python train.py --train_examples=39062 --n_mels=64 --encoder_norm="layernorm" --encoder_drop_path=0.1 --encoder_patch_size=[4, 4] --encoder_depths=[3, 6, 6] --decoder_norm="rmsnorm" --decoder_connector="mlp" --init="kaiming_normal" --optimizer="muon" --muon_scale="original" --orthogonalizer="newton_schulz_5" --adamw_lr_other_params=0.00098 --batch_size=64
Rows from block 7 of the audio encoder, named by matrix and row number. Rows with one number belong to one neuron. Each number is 500 + 25 x the weight over its row's rms, rounded and kept within 0 to 999. All counts start at 0. Numbers have three digits each.
# fc1: MLP up (encoder.blocks.7.mlp.fc1.weight, 288x96), inputs 0-95
# fc2: MLP down (encoder.blocks.7.mlp.fc2.weight, 96x288, transposed), outputs 0-95
fc1.28:477469577525557529480529479502528514500512477487508492449481467523516487518487472497576481483500517488492511476474505458466528498510502522476521472538529483499488487511504500476549491519504490466508464529496506497511535496535510465474465472518499466494491529462479499515515493474520525524
fc1.29:523462496513489532444506532505527480502485498484485509547513529468477480517521488494554463506498508494503481516487512476508497514519518516501492475471505508566461518507463480457493529496499505508492516508538501508474528492505442461503489501519492528500472507528436571496520516441514492495
fc1.30:494500508452505485561479485462493561513495503491470504498495489525479471504501517492510492486463512455501495460519503485485517509489469499492517517575521512489482478491507511515550508444509525521471524518529468523547510490481538499537483450518537460482508536489465503473512528504484480517
fc1.31:468513476493511535506544488492481525524506491469516492496491512454506476507490559490510476477530490537461476540492490485479499495566502495491484490479509500475486510471526501517517495500516462547501499523482498474508512508472496496552480571513520459560459518515513491494492512476490490433
fc1.33:487485486509503520531503477530492497461431478510492497506532501495492485508496505536473489474509466515507472515517488512491524473509504484497489529542533501477490504481471482483505441523551488481499485547490583480476494477504506465494517522489563462521474506517491550490508521480555497510
fc1.34:520485499492537518545447502493445496494486479500522503519540506554528477504537514456490507472526538503511484495500481469512471487495486532500494493493468511557504464477507530505479483516495480466537531521477538489542523478518466506500478467500497509500490520505459482470542505515524430493
fc1.36:444528487471536480471493517494526502524488497465506507517493528534524552463460494491522547503507473534520486520492499481510472496449492520532472525506498488511504489516521532515514482481523519472483472500514482495454501501504504457468483500486515470518480474496522533495448530483547575519
fc1.42:524488490520534495496522522484496542485466489481519500486480514525530549482498519491497561468493524496447488488496517502464484465510531555511490528507534509486505480502498468492488497530488507515537461532544454505485472502487479461467449526506494505491464513505534446532495482496488554489
fc1.44:514447506508480477485475478508501441532476498484529486466508559525485504542504500507491510535496521502503513494521466533496480508522501491497478497495497558497512504514496514530457500460517499516521488479471461515489500487483532462458511538465492462489487521545502501475468573534538499522
fc1.45:497467517492508519524496441476498484516521457514492498542535527484494488518482450509525480525477497499525514531517537492548500486451488496473510483504500484468536509518514455453516465509477509516496506562490520483488524445523496474521528546508463528484497460493503520513539482467498528499
fc1.46:445488493527523479466501516482528536505507460553494498489489489490505492500555493520552489519478481548528492505503499477527502437505517481433499461516469512524467494496530516467489486507548524515482489506529487520507531542501503477504521540488518473511493500527487473489480514488462462471
fc1.47:515493527516539460471455504538527488514476526553525511490543466454459462483504521491523524498492548480466483530424474528540488497496488485522517518527539499488491509522514493490527487484548457471484509528499493497495479511479510513496446525500489468500508494480478530510492517484490498521
fc1.51:489538515463499546509510531495517483532535493495503483507537518501487513519517499508539480457519455526525513530535493518533540523467496427465510462500513466487479495484461467462503486511458513537490456525467518459503501530501508480515483490490553482487502499477519505491479498484479509541
fc1.52:470499527459533513538522509565461476446488467554508480530467521492513505517522503479493541495482478479497487477497497519514504468484497526489535521478515508505483512481508543474499478479521514455512509514545496517502496496504444455454496457484470495517531524526504508523524497453492496524
fc1.53:553493477505560488538538470516473509468446541514526491516497484494514503472510483498501503536510492486495490538482484507508475469498534504500483446530507512499482543513519479536524470477536500483474494513493546520518478493542486471495498500507522504521447545465463473504471493523465501461
fc1.55:481464516517527510469478540503465548496516538509483471523505523497490533493484506497501540505454521518509503517523502508501451528455515500510560451492491469495503511470519497486485475511527506486437471498506500494526520513491510507503469501466446509543525494517515469518450534507551495469
fc1.57:528459518496491521467498498491489500456522457514545495462487520469524469502526482502496487483490464451506508482516494443482490473511510535515539499460490457503489485506516529468508497494447501505475553516550493492499541529503541501538546508509499468508530514466499518523475511515543509515
fc1.58:534488491474525525494533497463484500498488503510475473518499483508466526485495472518500520463498512485560501549469427480496498490518513558522509484507487508495489515497486535515515450527480493540479501488507521484543466476497494456513467528463484505519493535531484546554469475519488512512
fc1.60:463536506513523475536504506519518454520505496463492466499518484490522495452489506507563550508481502497477502521469502518493527461495494478449477494473501517524473498544515511512487546474484517453505533522526462452489472498519469465515470513507481472492518490532486524496543505495499548535
fc1.61:475499542550507524517505494530478494510514456533493511491523515504516471473496493489493530495509502458518502512506501469480500486494485522475568504473516469502466462518412468483549520455483500529474474467493475520493530496482485494473547524503527492530510495532543505513504512471484519521
fc1.62:512516558504516481471521509518519468535482517537465514491512471504471462511506513528492517489495489541505507512475497485509481474549476485516466522524505472495562498535486493536545499491530506491472488492538462469482502530484524435497468506464473491476532533468472461532499515467497511488
fc1.63:479525483500486522554524492458457531552515523522498515493481476504522497507538502507512521453502479477488465493504488514490530485516482500500475487544481533508530490534511480490474446530497518488499470463536502480493482512558489494477493458509554488496507479512458509471532512441528493532
fc1.64:525536561536529485518457525530497530487523462483526491512535494485500499516478508488509497541526508505535495467480469520526489487495510461519474515466465460499471509478532532491473502518471510499504555521477508509463534495504503509493508478504530457508482459478461496477531515457442511516
fc1.65:468518549490528518510517469475552450550487490521524481514522461524490530555449488524477494495481477533484499541470512521505481512474518520511525502468482529524500538523480494480467499480493473524480530515459469487490509485514472474519469508494512474483492494512524509526449527531479498465
fc1.66:517503515523506531517496517499486517443526519466519503499493477478486508532493513477524477522510527520516517504503517537487516520541462467490496445509524484471470492499483467491522512489508479492521481496508512493482495495511533483514515491507491520460483529505490517534553488485493518368
fc1.67:485506485547498502497482494513483502514539444519527496510502500508477460480505500483550497516437510489484480473458478502535534565507482458506478522497512529484472524527516529487519500565493485459493516508502520500519494478495508487522471505513494448456493479503452558501514502499538485505
fc1.69:526472465506504488476458501485494521509486479470481510516516535494474490481506523515460506486482498492502493510439505535537458503532476487547511489510532486546534501489468515515478483491484493510501519503487491495553525523548503455559500492498508475494500505529515513455533503425546475510
fc1.71:528464479499508486537469496481457492554513516495464526489514490511472529455505517511529530484496485503517522469476457479474478540483475493484508525509493495496484487511555504446497458505523515474511502530472512443519537493519462477481493510470528522481544491528522527533514529504484535535
fc1.72:502501513514490534531505496470530529529525433477509547523513500465516507493497503535460488461459495483503526495506508544532527505476507521490484530480535480489560494548560500519491506484525500493492511479523482505487486456507488480487489462526452484500468491466486542504478460515492507467
fc1.73:470468531503473463468513455536505501522546479527494446480574494499525496505510535466486475503498489505549526503495513510521525498469551493493470489470501546503503530479482485500513510511494534521496484489480481519497457493480506477500480541493472478481498501469466496558545532490501517485
fc1.74:464465489521494503552459501552527483478491514542507539547537461499520533491498470518506467478486509504547444502495520493482525461484485482529491481524504529488493489486497502485483535496478536512496510541507455483436483504533508488465503497531493485498495510520527518513508443510514467487
fc1.75:573487529469514513482502524455483450499489515452503505468508473506496486482534518537484561515511515531473501488539513532483475504529502451508532486488498524500470485510501487485500520517490542489456515490507454574488498502514512505509532519499471483478506453463511496488526517485481517492
fc2.28:473529551497498496489510485513527490514476434491509538540530503492458505510476481533531513506490488507461481474524484504452503508524500494519485461505470552472502507515549499479506522492466496500489484471546496489506497518508518413514534472489482522468475480494519514493478536549510513495
fc2.29:468525512518535510481505516515511509515500464513484499494499465500498514540520509507517450488514518440481537497537501521533533520519467494533470468442503540510491507532517516469505533492471509545495448489491502511461527551476499520535494487471519542508529468491497517524490518493545470471
fc2.30:465520497487486544521494488480494494530488444518484496469525502511495509494510511459491509533457518536493473487480535474531530505494501511508495458543499531516514484513479489510495486526530541454497570498501537489511519551472464499487492470515510568449498504549500493481503511475506501471
fc2.31:512488516578536477505478531481506530482484487519509503499508499502424532495502476449515520456496488527493522497544516482492520501485497535533452525499486482511498521515489468484475505505464496495532497547489505506495496501519478473500514498529489523509484506491460563474470482562507457498
fc2.33:536481481480530512513502513479467530494491517475471521483540470494479514485523479508475516518462491457486515469513480518458492524488540507512508500538517474526513552482520500494465526555508438505526494465499514532471515524498512494482506529562532520504463463470512482481502484546475487474
fc2.34:532480465496475492512503451515549504496483489512492526532510441543497493500544499519506535556489536522481521464501465475485503511540490505500493496510545437517538476467529473542502484542499540511466516495474500491483477514519545536522511500526498533489502534487511534499504486493493499497
fc2.36:475510529483576487479509484497462472511504500517487520472474472522493496436512506521498503455484497499478468541452485522471525466520480501534468483486487467466508486504497462455498470537468500444471498497509468513489539470494489510496476491554486508521503531507487499539493505482506504534
fc2.42:516476504520461501520467466499533509494473537481531490495494501456515474492492482478491502488503487505531510513520487512519471513545517465506506452506516527522494547518503513534506477475497542538509528520529571568521473428520514513510527495474487506528507494529475508475509510520541479480
fc2.44:499513500499475485527495498490492533502517527474490507517487506506469528459495473490492492494524509504511528509538497499514486473472484474533513537487503536491519514468549464505485502460472480495552505515471584488474482489494496455513501516502581536528509505541547474480529514538475512491
fc2.45:483532498541480512508535502502525478446483528492468520512485502512463510506534459515495447488536446545510481528486485503493504493517481515510506523466540479499475520503532497510484525519494536540530529487509578523498521488528511524465515469483496488478507512522518525492553507490486494550
fc2.46:525541522542492455492521546463527491474546492497497474511485487510514468466514511455471526472511482481526492513507455506451515487495537498517457515511492553476515446507502516523475493462492495539474510488501512508534511482491467512504519522539512482488454480542526530481492464493503534496
fc2.47:503500475442469490501513502531513471474529558520531519509510511474490530511480482478523516502472495528488495464466539502533476490510497514544533478532480484520500559497504488514462522545506506524513505483481499506540501481532506511489467478495502539455492460494515467473504486515539521430
fc2.51:521490525510484490506496452515483506504480508496503504479447529532531504521513514456521519474475491523480504503515528473485497516487506494499514436470461563422468514502518515493500514484518531519501476515517546496542448507464507522499525517537522478492495513529507515486463518552486486522
fc2.52:494502503519459495501480517493485539510483497523465470493544532487476508541484482514500513511528502540505483532494521493550503522499518510491507502522524503503480487491499417536503521478500533528488526512537523536484466518498531457495504517483520431443497465460513483501532466529508480470
fc2.53:494478466518485509544468517524480526508467480528474520533528550475489528520486476485488507481536540506481520525503556503542538502489541529473475515524512492509500473490497465515528517492510505536525537528482525525470517505469480484484464510497547484493505445546490511481526520530513538512
fc2.55:511473500487527502513516417512512523516470513444537503534483548499517521503505477540507471539507503495496492500514495534535464531468532519471450529497498507542508456531490500497537494477460485515508458502529495513482489488474539516510499507525548499513528535497529527476531493493494514485
fc2.57:509438465543525518510489501512478492524479485493516518493492504499517495512527537479496495487545484485531508454455519533501532494484514453490531525469497460491485499522450460514511459511510510538524532483513466528542499539488478472493504470513495527486508521520523573494495509508475542514
fc2.58:472496461468512517513518463531522502507515511496511551503466466518501493450540492532497506501468486526483497480508453503480478483501489492489467495476495499483501492497488528506514487521521470490497475508506438524526531500492457589502497457517503548527456532516484515538465469478495491522
fc2.60:522510489495522515523483535497522502510554482494536511490526495519552525530486487517503495454493512481518509503473468505522489493532514471435433492535525515536526504543526527498507518539517528480499506516518512464516450476489510506469515492490486511459552474513530551467485520497510516506
fc2.61:518494535471474516477515499474489421496509503518502497496468514489514513501508496461479475479503478519496452526464498467546511484492455530521523537464515474469500474502495496539508554507526493463516471474535492557536479508488514532511531510527504512533498483499473536507486445499482482514
fc2.62:515493505519487485488512500503480499507521545509481477523554539508508474532529496528480501470512516534519501526476509492532471510510526540514512491547493493500521497501523496539525487491507557489487541557507533526516490535509573422474506506486516474506476500507483518513537503490473532536
fc2.63:473469466539476465534505469478501520483488515517498544485502544499526533496492490480498475482487496477484483516508516441503502513505512500482531541523501525453510504503550472501493491449486527500494523540483509475476486455497513513480493463499469527519528569551465476499509515483543526506
fc2.64:496526493487492487495492491450466496462474531489553504509513523537472473486510482477527500472517444498442520485517506500530473491512511479515521512522463499493507531504534498531530517532528526446536517513542494497514498498540472479451520529516454497522508515472486516453505474470530486482
fc2.65:472517493475516433537505484519510548472528502494500474525497503477454486551496523489496442463501474507502527515516429519470520473497538489497488478519524525482480450513504530530489524454512509499492478506493485496533499524531495515527503499538507544540511520526527491522501472501516511472
fc2.66:533559495482470570486526514478512496524508539493507483487508525487457480527517507488482488523534474501492532488470501522549514490537530508534490485456475504486487471490531502527506487473471503531506524512508545540502505536497452475506501478527446488465513507483518479540503485508471497542
fc2.67:466506473504520545467494495455467525486483503537508505498467526521471496506494481515558491447467511501484537507491478476488526497490484516517525490507511529482501468496474457488469482482510556514514467484525528460497493518508527478479478516522504457504488498497554469487478495455483460439
fc2.69:519514501522492508534544478510500490507494510506541472488476512486522520520515506515531468515512509497476550499485516480558546518496527496507544519541556479509512495514533498572484525512510500521525565503492516482487478518543559528469529489472481481463518502511531479487472500495510502487
fc2.71:502531499479499515504500467490535509501471467508488491511534525486523519467496526492539504541485503501462511467485456504500477534489525546527489506462495510487492499522484528525501459531513503500498509468472507509470513509508493452490517531483482501443530529486472471535424479484466434472
fc2.72:481455526529432516482509477467488530510493506514472530506489500496451495484471517498512515536503474515503539520488541473502477511485519491512542542521489493568507503527509505457458485501506483476474507527514511452493471523511481480504502468473532467480493530502535516558493509492472539484
fc2.73:513486511508520485523513502463469490506465533495503487528475491549487489538500485538440502512513510490506485539540535554469480549506509519476524480514516536480519486513520507533509463478538483508520471469505491482519486524466511472505529500539532510517543568483536493485487523512480532508
fc2.74:473517537484515534520538510493456511496496488518506481492501528564460516499489485512481478504480528564507473523549536503564524532514474504493498499510512499465472498503521516498464528471495511519507520528540514517523488524483492486467494491498510473487549473515473514485502427497546507493
fc2.75:491523472528530512464521486491503497473476499501496491522529519532492456505486494532489474489481478536505491489482502490490542482544464520559475472471529517535453495506491454516512476458526463537564479491514457500495472488496480498478473517467497507508496539495513494546490535507484468460