From a checkpoint of a small audio captioner: batches of 64.
Rows from block 6 of the audio encoder, named by matrix and row number. Rows with one number belong to one neuron. Each number is 500 + 25 x the weight over the matrix's rms, rounded and kept within 0 to 999. All counts start at 0. Numbers have three digits each.
# fc1: MLP up (encoder.blocks.6.mlp.fc1.weight, 288x96), inputs 0-95
# fc2: MLP down (encoder.blocks.6.mlp.fc2.weight, 96x288, transposed), outputs 0-95
fc1.181:503498476500531490476502562494495557543457495414504526387447499528563557521577498529489508594541492466528500512456512490499498542496477491451524504378493456451535490436479456488579510489516540515512511520586477486565468469492552451510435520544546434498478518499478464509456417553517486532
fc2.181:487535503449523532490473473444421478512481509510425447539611496505513533527577492538451512432522463619514472536494427463523550537489512464498452506460573488511480478509468557488489434482539509499529446541489532437522463434556459578522522510496563507488530469431446489515517535489526498493
fc1.182:494507494501495509490512503483498509500498492508490508493505505504492508495503515499509499504513494498485488490493497496498494505501506505485494498510497514504495500507508496505484512504510512508491505494498495493495488507494494496501505508491509512496500491512496492512492485509501510497
fc2.182:493484501505498497507495498493507501490505505504498495501502493503517505505496504494511500505482505505495492506510504501485512503509485485484486488495496490512499508495485494504501503484510496498505499494495503507483497498502493513498505512512496495520492508497504509501496489491500495506
fc1.183:498482488502503500508515522507486502505505496492500499496495509506500499506487499499505466498502502496508510496507507501509499501498507512484500483519501503518502507486499500510494509497491493495503522500500494493497508492491494478490500483495498508495504492493518514504505498513493498500
fc2.183:490493517492506513491517505507501495513487511490507505499499484482520510492492493482501505510494485505510485502512501513495506506506487468492488521500490482505492503499508495480476498506502495501504492481505495496509486501497495497511502492515492522512522491518507507483503504498504500518
fc1.184:495514516462493448463477568529541510408486525508473483563473446507461555520560515487493492530519533429487525472542505561520552518544478501460544526561494503517450450527519511391359516488442470435486575493482490467507501485463499474516573510524544476443570552543445471500538463488501538556
fc2.184:579548504462499454521513464502523453434563525438476547468435511544517531552457520522550450477489434498489505452539540536490516602583448531473520559536529502437478487530506494531497496469560540517474541459535487506527566463490405499510522495585486509547457526488427521487535510547514501524
fc1.185:499499508494507499468512508471514488474509523521515504522514492502495486491514513477509521491482494509506511505486491514503511515503499479472464474509497512518496504507497498486489514467515480522514510519503471506496503496498490478487497515508521518489491496512523496505495491523504493501
fc2.185:514497492486496502462517462506511490486479479470493497514530511486469486515491478508503503510488447503522494479511511500503506478494465498498513493500496503514491494520497517492469477507502514504513505485509481524499486498468456514500480495495506494510514501500486524478501515498507496488
fc1.186:486499500507488536490488525461492495506522511490500496465477517470523497526495515510529513520494488498496485550481511517507507530503496525513475465502510488503466491526530488540517499471521474547476489550487456488481520485524535484488521481511479498457492503521460475484491514464518475493
fc2.186:478528462487537554507519512561508462516492559536499520515562526471531502494484455498509529507522489488495528463478482496478511474482456531501427513467507463529494506453494493532438497486541501506508477499515481526472491539512477595503503506454475485521475525467453484490513507478519496524
fc1.187:524506499507508491482524497510506506505489492489492499480505499511518504496514506516506493490523504494479493514509497510501493489501484481490513480523494500513499478522478529491487496484518490484484511507520495492472496494498507474508488508497500502485496510510526503501473488532514497507
fc2.187:507500500525492487494471513465523520484504505518498496493496488506473507501510516514489495513534527495492487497510499512515514473498491500499488470498492476539525478474495488494508497492479480500494507491502499539513493516487522508502497502513492498519505505496489497477521508535510482494
fc1.188:500500499500499501501497500501500500503504498502499500500499501498500502500501499496500502499502501499500502500500503499498502500499497499502497503503498501499502499502504499502498504501500499499499498499501501499498497503499503494498499498499500501498499498500500502501497500500499501500
fc2.188:502498497495501499494496498498500498496500502497505510501489487502509501500497500496503503492494492499497497508500493494503505504503489489495488500499488500503501506493497501491490499501497496495497499494502493501502495495508497495505499497510497498521499501496495511497492497492496493504
fc1.189:508497491480496506501497501502501473510498496503502495502504489515479498515504489487497497496510504511498508507507473497496493502512473504508494489469505496497496500514496503482530501512514490494497504502496508490504506510518505481514499486502509501497495495506499508496499493505522510498
fc2.189:505489504499491504509494488499497489501509487486503506488496489520522484485482508497497517480492486500496507511499494507509492514503491498459474506499480497495495520501514487478499508510512501477491513497507500501508501496515506497502497488491497507505500510497518512520507489482479493504
fc1.190:501500499499500503502500498502497500502500500499501498501501500501501499501501503499498496499500500501501499497500499500500501502501501499500498499501499499500501501500499500500500501499502500501501501500500498502501501500500500498500500498499500503498501498500498500501500499501500501496
fc2.190:500500501502502497499501498500500500500502499502501503503498500499500500499498502499502501501500501502501504502500501499500499502500497501502500500501496497501497500498499497499497499500498499499498502499501498501500499498501498500501499500504501498504499500499500500499497499500498500502
fc1.191:432488506541539514511460480502442569528511506498555493567541489524498496559489510578471489496542474519525459497542497523494490508497481528480441522506513439512510544457509455436453503470440497505497465490518468507479481503523524483528487573480506509422476525517484541551466486528445498518
fc2.191:429514502431437570528484525430487495458497590493524518516484514518516452512506494514521464571459462582508522523541432476573469531478534516530515504566510505572485532467545439497510448442447478501484443462507482531523565452510487462479498561487514450507469514480521567524459478503509549560
fc1.192:575491493520503537470481545492441441511482500490536505515493506482532468516560463502515500518469483467521553491564469522468500457465524514556458519481490491470437552523491496553479477503444501451496526504501467537528495535527622477372495455532476411512522510520507458499504505497522524565
fc2.192:441527497531479461422542535458577508482465532529525572505415488466537462453496495466461529612531375502462523495462488494449445500510508524471499502514433496507535461479455494490527475537481477509502507513484468460497480482513423498470505512568487486489525544499559533502474497505491523524
fc1.193:501482524489483515487537521471493468515511491488504524510489497487483496496473524497502503503513492505492513474515477496511499498495521489487497489514523474482515501478505470511528520496533495487490501497494502532524495495513510476496515482483497496484486509501513509520485509487497533503
fc2.193:488484494507537518527514494495525519521491503506515516500553505521500456502483487505530489515504505519523504508506517513527503509493503506518464491498498496494486517475501508509489506493493523456518503502521495452501478502498527477509516485516488485507508520482506506510510493470496481485
fc1.194:472526452452556517492473447524470472480531501490508496483548525467511557445521476522542446500517517469512483494567462447521484551514538556527511451517476504496509543449472471536439514467517454496509509542438490492519496490560512453566487521518501504470527509505499523542512545500465481439
fc2.194:499479476477475506499535512533520525494533564521549481465511518486491443559492510459502484480492494475486558472512540439496506507494508559484557515510477530546538551444483546500504507540464521522446507500453491462533445491490540540512480476501507483532516478508472413489564466461545504444
fc1.195:531518486518544513529520555464467505513526483524482514476477443485503474501524524497487507496518475531514487508505510484522503515497523516518500490490516514499465504516493496482508541465488490517455461493499501511502477494509504465450491483476481492508547518521483501509517526475523496472
fc2.195:517513529513456549474459527515512497501499500520518487495498463510539495484478500522522537523535482494498542477515480515512504523463489474495512516527463496514478484493495515538506476524507488458505528511514501505491496528495515493475520494508502483520537486512488474527480484465468516486
fc1.196:502499504499495501504498501501496502503502495502495501500502502503495502502496498499499497500501504502502497503501502499499503498500499504495501500494498499501503499505501500501499499503499496501498504500499499497502503499499501494502501497500500507498502500499499503500503495499502498502
fc2.196:498494499501497499494498503499502496494499497503505506502492490500506501503496497494504504500496496502499496506498497491503503508500489491492496497497493498504502503497500495496496504497502496500497499499497496504501503499503497495501497500507501495509504497500497503499493496497497497502
fc1.197:507504505500498506504500501501502504494491497500494492490504495494508498502504509491494497498500503502485484505501512505506501484513512507511495498504494498496500492493486487489499504506506495507503499509503506495498501510490497492505512502505482506494507519504486512499494480504504504500
fc2.197:513502508495496502494492496511510495498493505492496508501496498511517505505504503505501507496490503491503500510506499492502499514516503494503493495514490502499497504510499496489487495505502491498496493508507495501501495495501484508491496491502505500505504503498501495487499499496500513491
fc1.198:500502499506500495499493495503520494506511494496508492494504507496507503499506498515490498494502493505497496501489501495508503493500498506502510498507483501493494498506491488500498501498505492499497497502509495500493491498503497493494510503497493505501498496505495507508499513507510507499
fc2.198:495503501496500513491492493497501498497489503498507498499502495507503509505493500510500502515502494502506500494491497509500518493503504493509481485495516497501498490498496496504494499506499506503502497496499507509495487507508502509494505503503503515502488508496497513500505502495499504497
fc1.199:503503489489493495513489501502485498500504500497502500500502503500502512507500499497501494510502497508499510496504501499509490497497498507490504506498498490499487506504498492491484492508505492506499503504501515505499509501502491482491494498500502507499502500513500505505505503491502512505
fc2.199:502501489509502489502503506512491495513496500493504499515489499491500507492502502504484497495497492492492507507496496492500499503512506498496489498496489506501509494500492510507512499503485490500512500508494509497506505494494505507490513495491498495492498515506499501503506496495490508502
fc1.200:463482460553503504471518512518547472530506514549492510467480488466423484504519541568511478534501490547542506503530468534516491481526498522497430503476483461482548501457537518488492544477455490441510525507461491472474537484490572500525475526502522454470435559488552501517548507473501441503
fc2.200:454489545502498506510507464503456502410502541513565527558515551491481527502527505519542533542488521527516510507502501443495517503489542495569492532527566546451508506458515490485524462523466497503516539503548553491460528582526458486528479499468530515545520500537475506471509536518525499488
fc1.201:507502490492488503509498501510497506493497493501501500505496510501499480510504494486502496506502501505500507499502499506498513493506514499493498501497507492496499504504499495502505505518491497496494510500506503501496499502503507490506503496494499497502518496498503490496522495487489501501
fc2.201:495494497511504493491501492503497501495492500499497502505499489493502519506495495483503499493485481505517497495493497491507497504493501497492506501499495509504507499495496491490510492504502500489490498503507490513507498492493497495504494502489494508511504490493508499503496488493484504503
fc1.202:501504482487510494514493493504492503477510503498488493484496498503491500497528507495514472499504494506517494523492483503509525524511482484503484499523502503482491503500529508493503514509517517482504487476511489503492483513510498483502513495489502501500500518507497471512487495506513515486
fc2.202:516508492490510508477495496500522499503519502513516506511495490490514491512512482501490492495511482510509501511508493498478522510495495493498494511502490501496506523499497515508485505492507476487514495470493514502494480501479477513516488530518496500506502502505503520486501485502499487482
fc1.203:500492489496501506502493499492494504499505495489504496497495501505501513512502500503494493505498490505501495500506501496498495500498501511504502497492497500500498498494504506497501498501495508497508496495500508504500498508500506492495504498505498501497499493507503493501500512501505502496
fc2.203:492501502494495493499498496494507494492505504494514503518488492498515507488498493500502498498504496503489505502511491496512506507500491490489498507498489504509509510492496486483495509496494490497505505499497501485500499502504491510505496499505497502515496500492492508499491487489497497497
fc1.204:504461487473506499491463501528441482463489481537511496489479530540491513523477504514509499547512513469522507484501495503519567511526522500525489510490488487498500502521536517502505499474490466520496484476535513509480504474488532463494527524483481488499527488463501486471508498498508515467
fc2.204:494476489465488482488456486469513526486538537493473501511490495498488498469477515478540497541505468517478504520487478518524507510532535544515497472495490479447508508512518499477508545478516508514518541435469498534503513513460443490508528514506487515481509476493505511460501485494534501525
fc1.205:420523461481532560476464475470531570465570478501559497528490445547474529462522501472493519544473436506637482429559561527440450526516451462504513541509523474527426446496570478518543437494470569435474473493500606414464492498533539495514552561494550493489418596473394494443532513529532458475
fc2.205:522417553488531494470530488489536482501504534546494481507536476463571492483495423491536536492513481482521438558569459452442514502564584501430574514528553521472523561492469479487498558440494569491521471458568458476533537496532531587553556507532458505478452495434565536524476490511427504510
fc1.206:493483488511506520510494473491474501515503507492499503503512508496504509499492490502505485521524488515512495485502489473528491517492514475513490499482518494520479507505497513509483502491505475491526517506496481500493504523479515501487508508503510493484500512483498496491492511501521506504
fc2.206:502490493511495501505509491481503527528474510467493485500512507491488487516487495513510511487506497497486494504505493484504509504487509521475510529515481492513470499500503491499507500500482482508496510489502503503518482514511510487510494500501500520504520502493488513501511501479504498525
fc1.207:501497499502499500498501499500502503499501497500499499498501500500503497501496502500498505501504498501502499499497498501499498498499500499502499502500501502503497501500501500500500501500501499502502499501501498501501500500499498494503500500499500501499500501499499501499497500500499502501
fc2.207:502496501498499502500500499500499495499498505501505504501496492501501501500498502497504500496495496499502497506497501498504502502506495491499500500491495498501501505499497497499496501499499497498497500499503498500505495496503500499502505496504500501517500501496495508496493494494497499497
fc1.208:543507462538471523481527538493507518478477496468508502554465463506464478479556562472496493490500524506503515470516490498511495515479488510495489533552465512481484474519451503472472520490511515448568540435483462511517508517495527479489488479561498502458489489503565474468499520528544504506
fc2.208:534525492471494471484477518506550549520493555504454467500473545500464515479477468516497513530476467478468430493511543534495468540468501503437490550491506471480483510518514459492483507498476464499524482499548460509470536484540502526413539523580517525527431522538465467471462496518499478434
fc1.209:436500539486440502519513538517509492482505534482402529548520503444521498509523519538461462525524486504500499514462553504475482525501464477529486472548548499519497516448509479500459529485590463489501512467479509476509439503482503453514545500518553452519522441510523497451483502540532512483
fc2.209:474498474469530506463499500510505538473468493509501486500507495484459502515500517477502473465569484510541495477542533437500512465510423449486512494499485483523478512493532514539513442517495517511489499510530500493429510556577477549464510475559487555474491512493534535428551533436511485508
fc1.210:488496475513504501502508507497505516495508471516497492488502494523520496511513494498509499493489497504510488496483494487501510522483479489491504522507515511508503504509499503514517501494476507507487493500506490504505481472484494501507488499502505495499500505521505508501503509497498496498
fc2.210:496496492495496494485500490500509490490500496494511514501489474502512506490478496493504500504484474486492488510495495494511508519493477485487482490498466497502487520491506490491476492484494490488497495491498479501504507495522511500510499492512490503541504492497477509498486503489489481506
fc1.211:484480514495470491541518531552481529511488523508484496494507520464500497487480517511490430473466457459534503499483542523537457473539507498521472509504449526492473551540496517460462530519536501470551486510459511502564508479476500477494487500484470524500505514484528522450528467492530487553
fc2.211:473492489497517520496441482510532522487457542513552477501456513462536511462559463523484541536505512489559475489463524503481523511513443523486562467486505482507505507461524470499577497552550486494493543528546503508527497478502494506490488477508498545501565528486479475517504531492511464503
fc1.212:453541527513498485508512558544499534480569533546545456413564552510554458503467468518472504542564505539516439465449522486495476402528507551490447459494395457511423426459483469540537508518543437556423492458534507473547413475574502489487483497473483478486580480547451549508576503517446510563
fc2.212:479588487487536489453533487521477464444493553492521466436511455513554511494463563464533534470496522542479586475461513519489564583505460433505454582498477506450486433460563529452469418468487487453541480514498525497472478477540528550429483482507496503526512448470487569526454489478513537478
fc1.213:500500495503500502497499500499498497502498498499504499501500498499502502499496498501500501499504500501499497501500500499503502499502501503500499498500502499500502502499498501503501501501501497499502499499503497503497498495501502497503500500501503500497498503502501496500501499501501498501
fc2.213:498503500501499497506505506502501505504501502497497497493503507493496498502500494504497502503501508503503501500501505501496497502499508506500509497500502502500500494501506503503503495497506506503501501508503505503497504505495503501495505502493497502485501499500503494501508510504502505496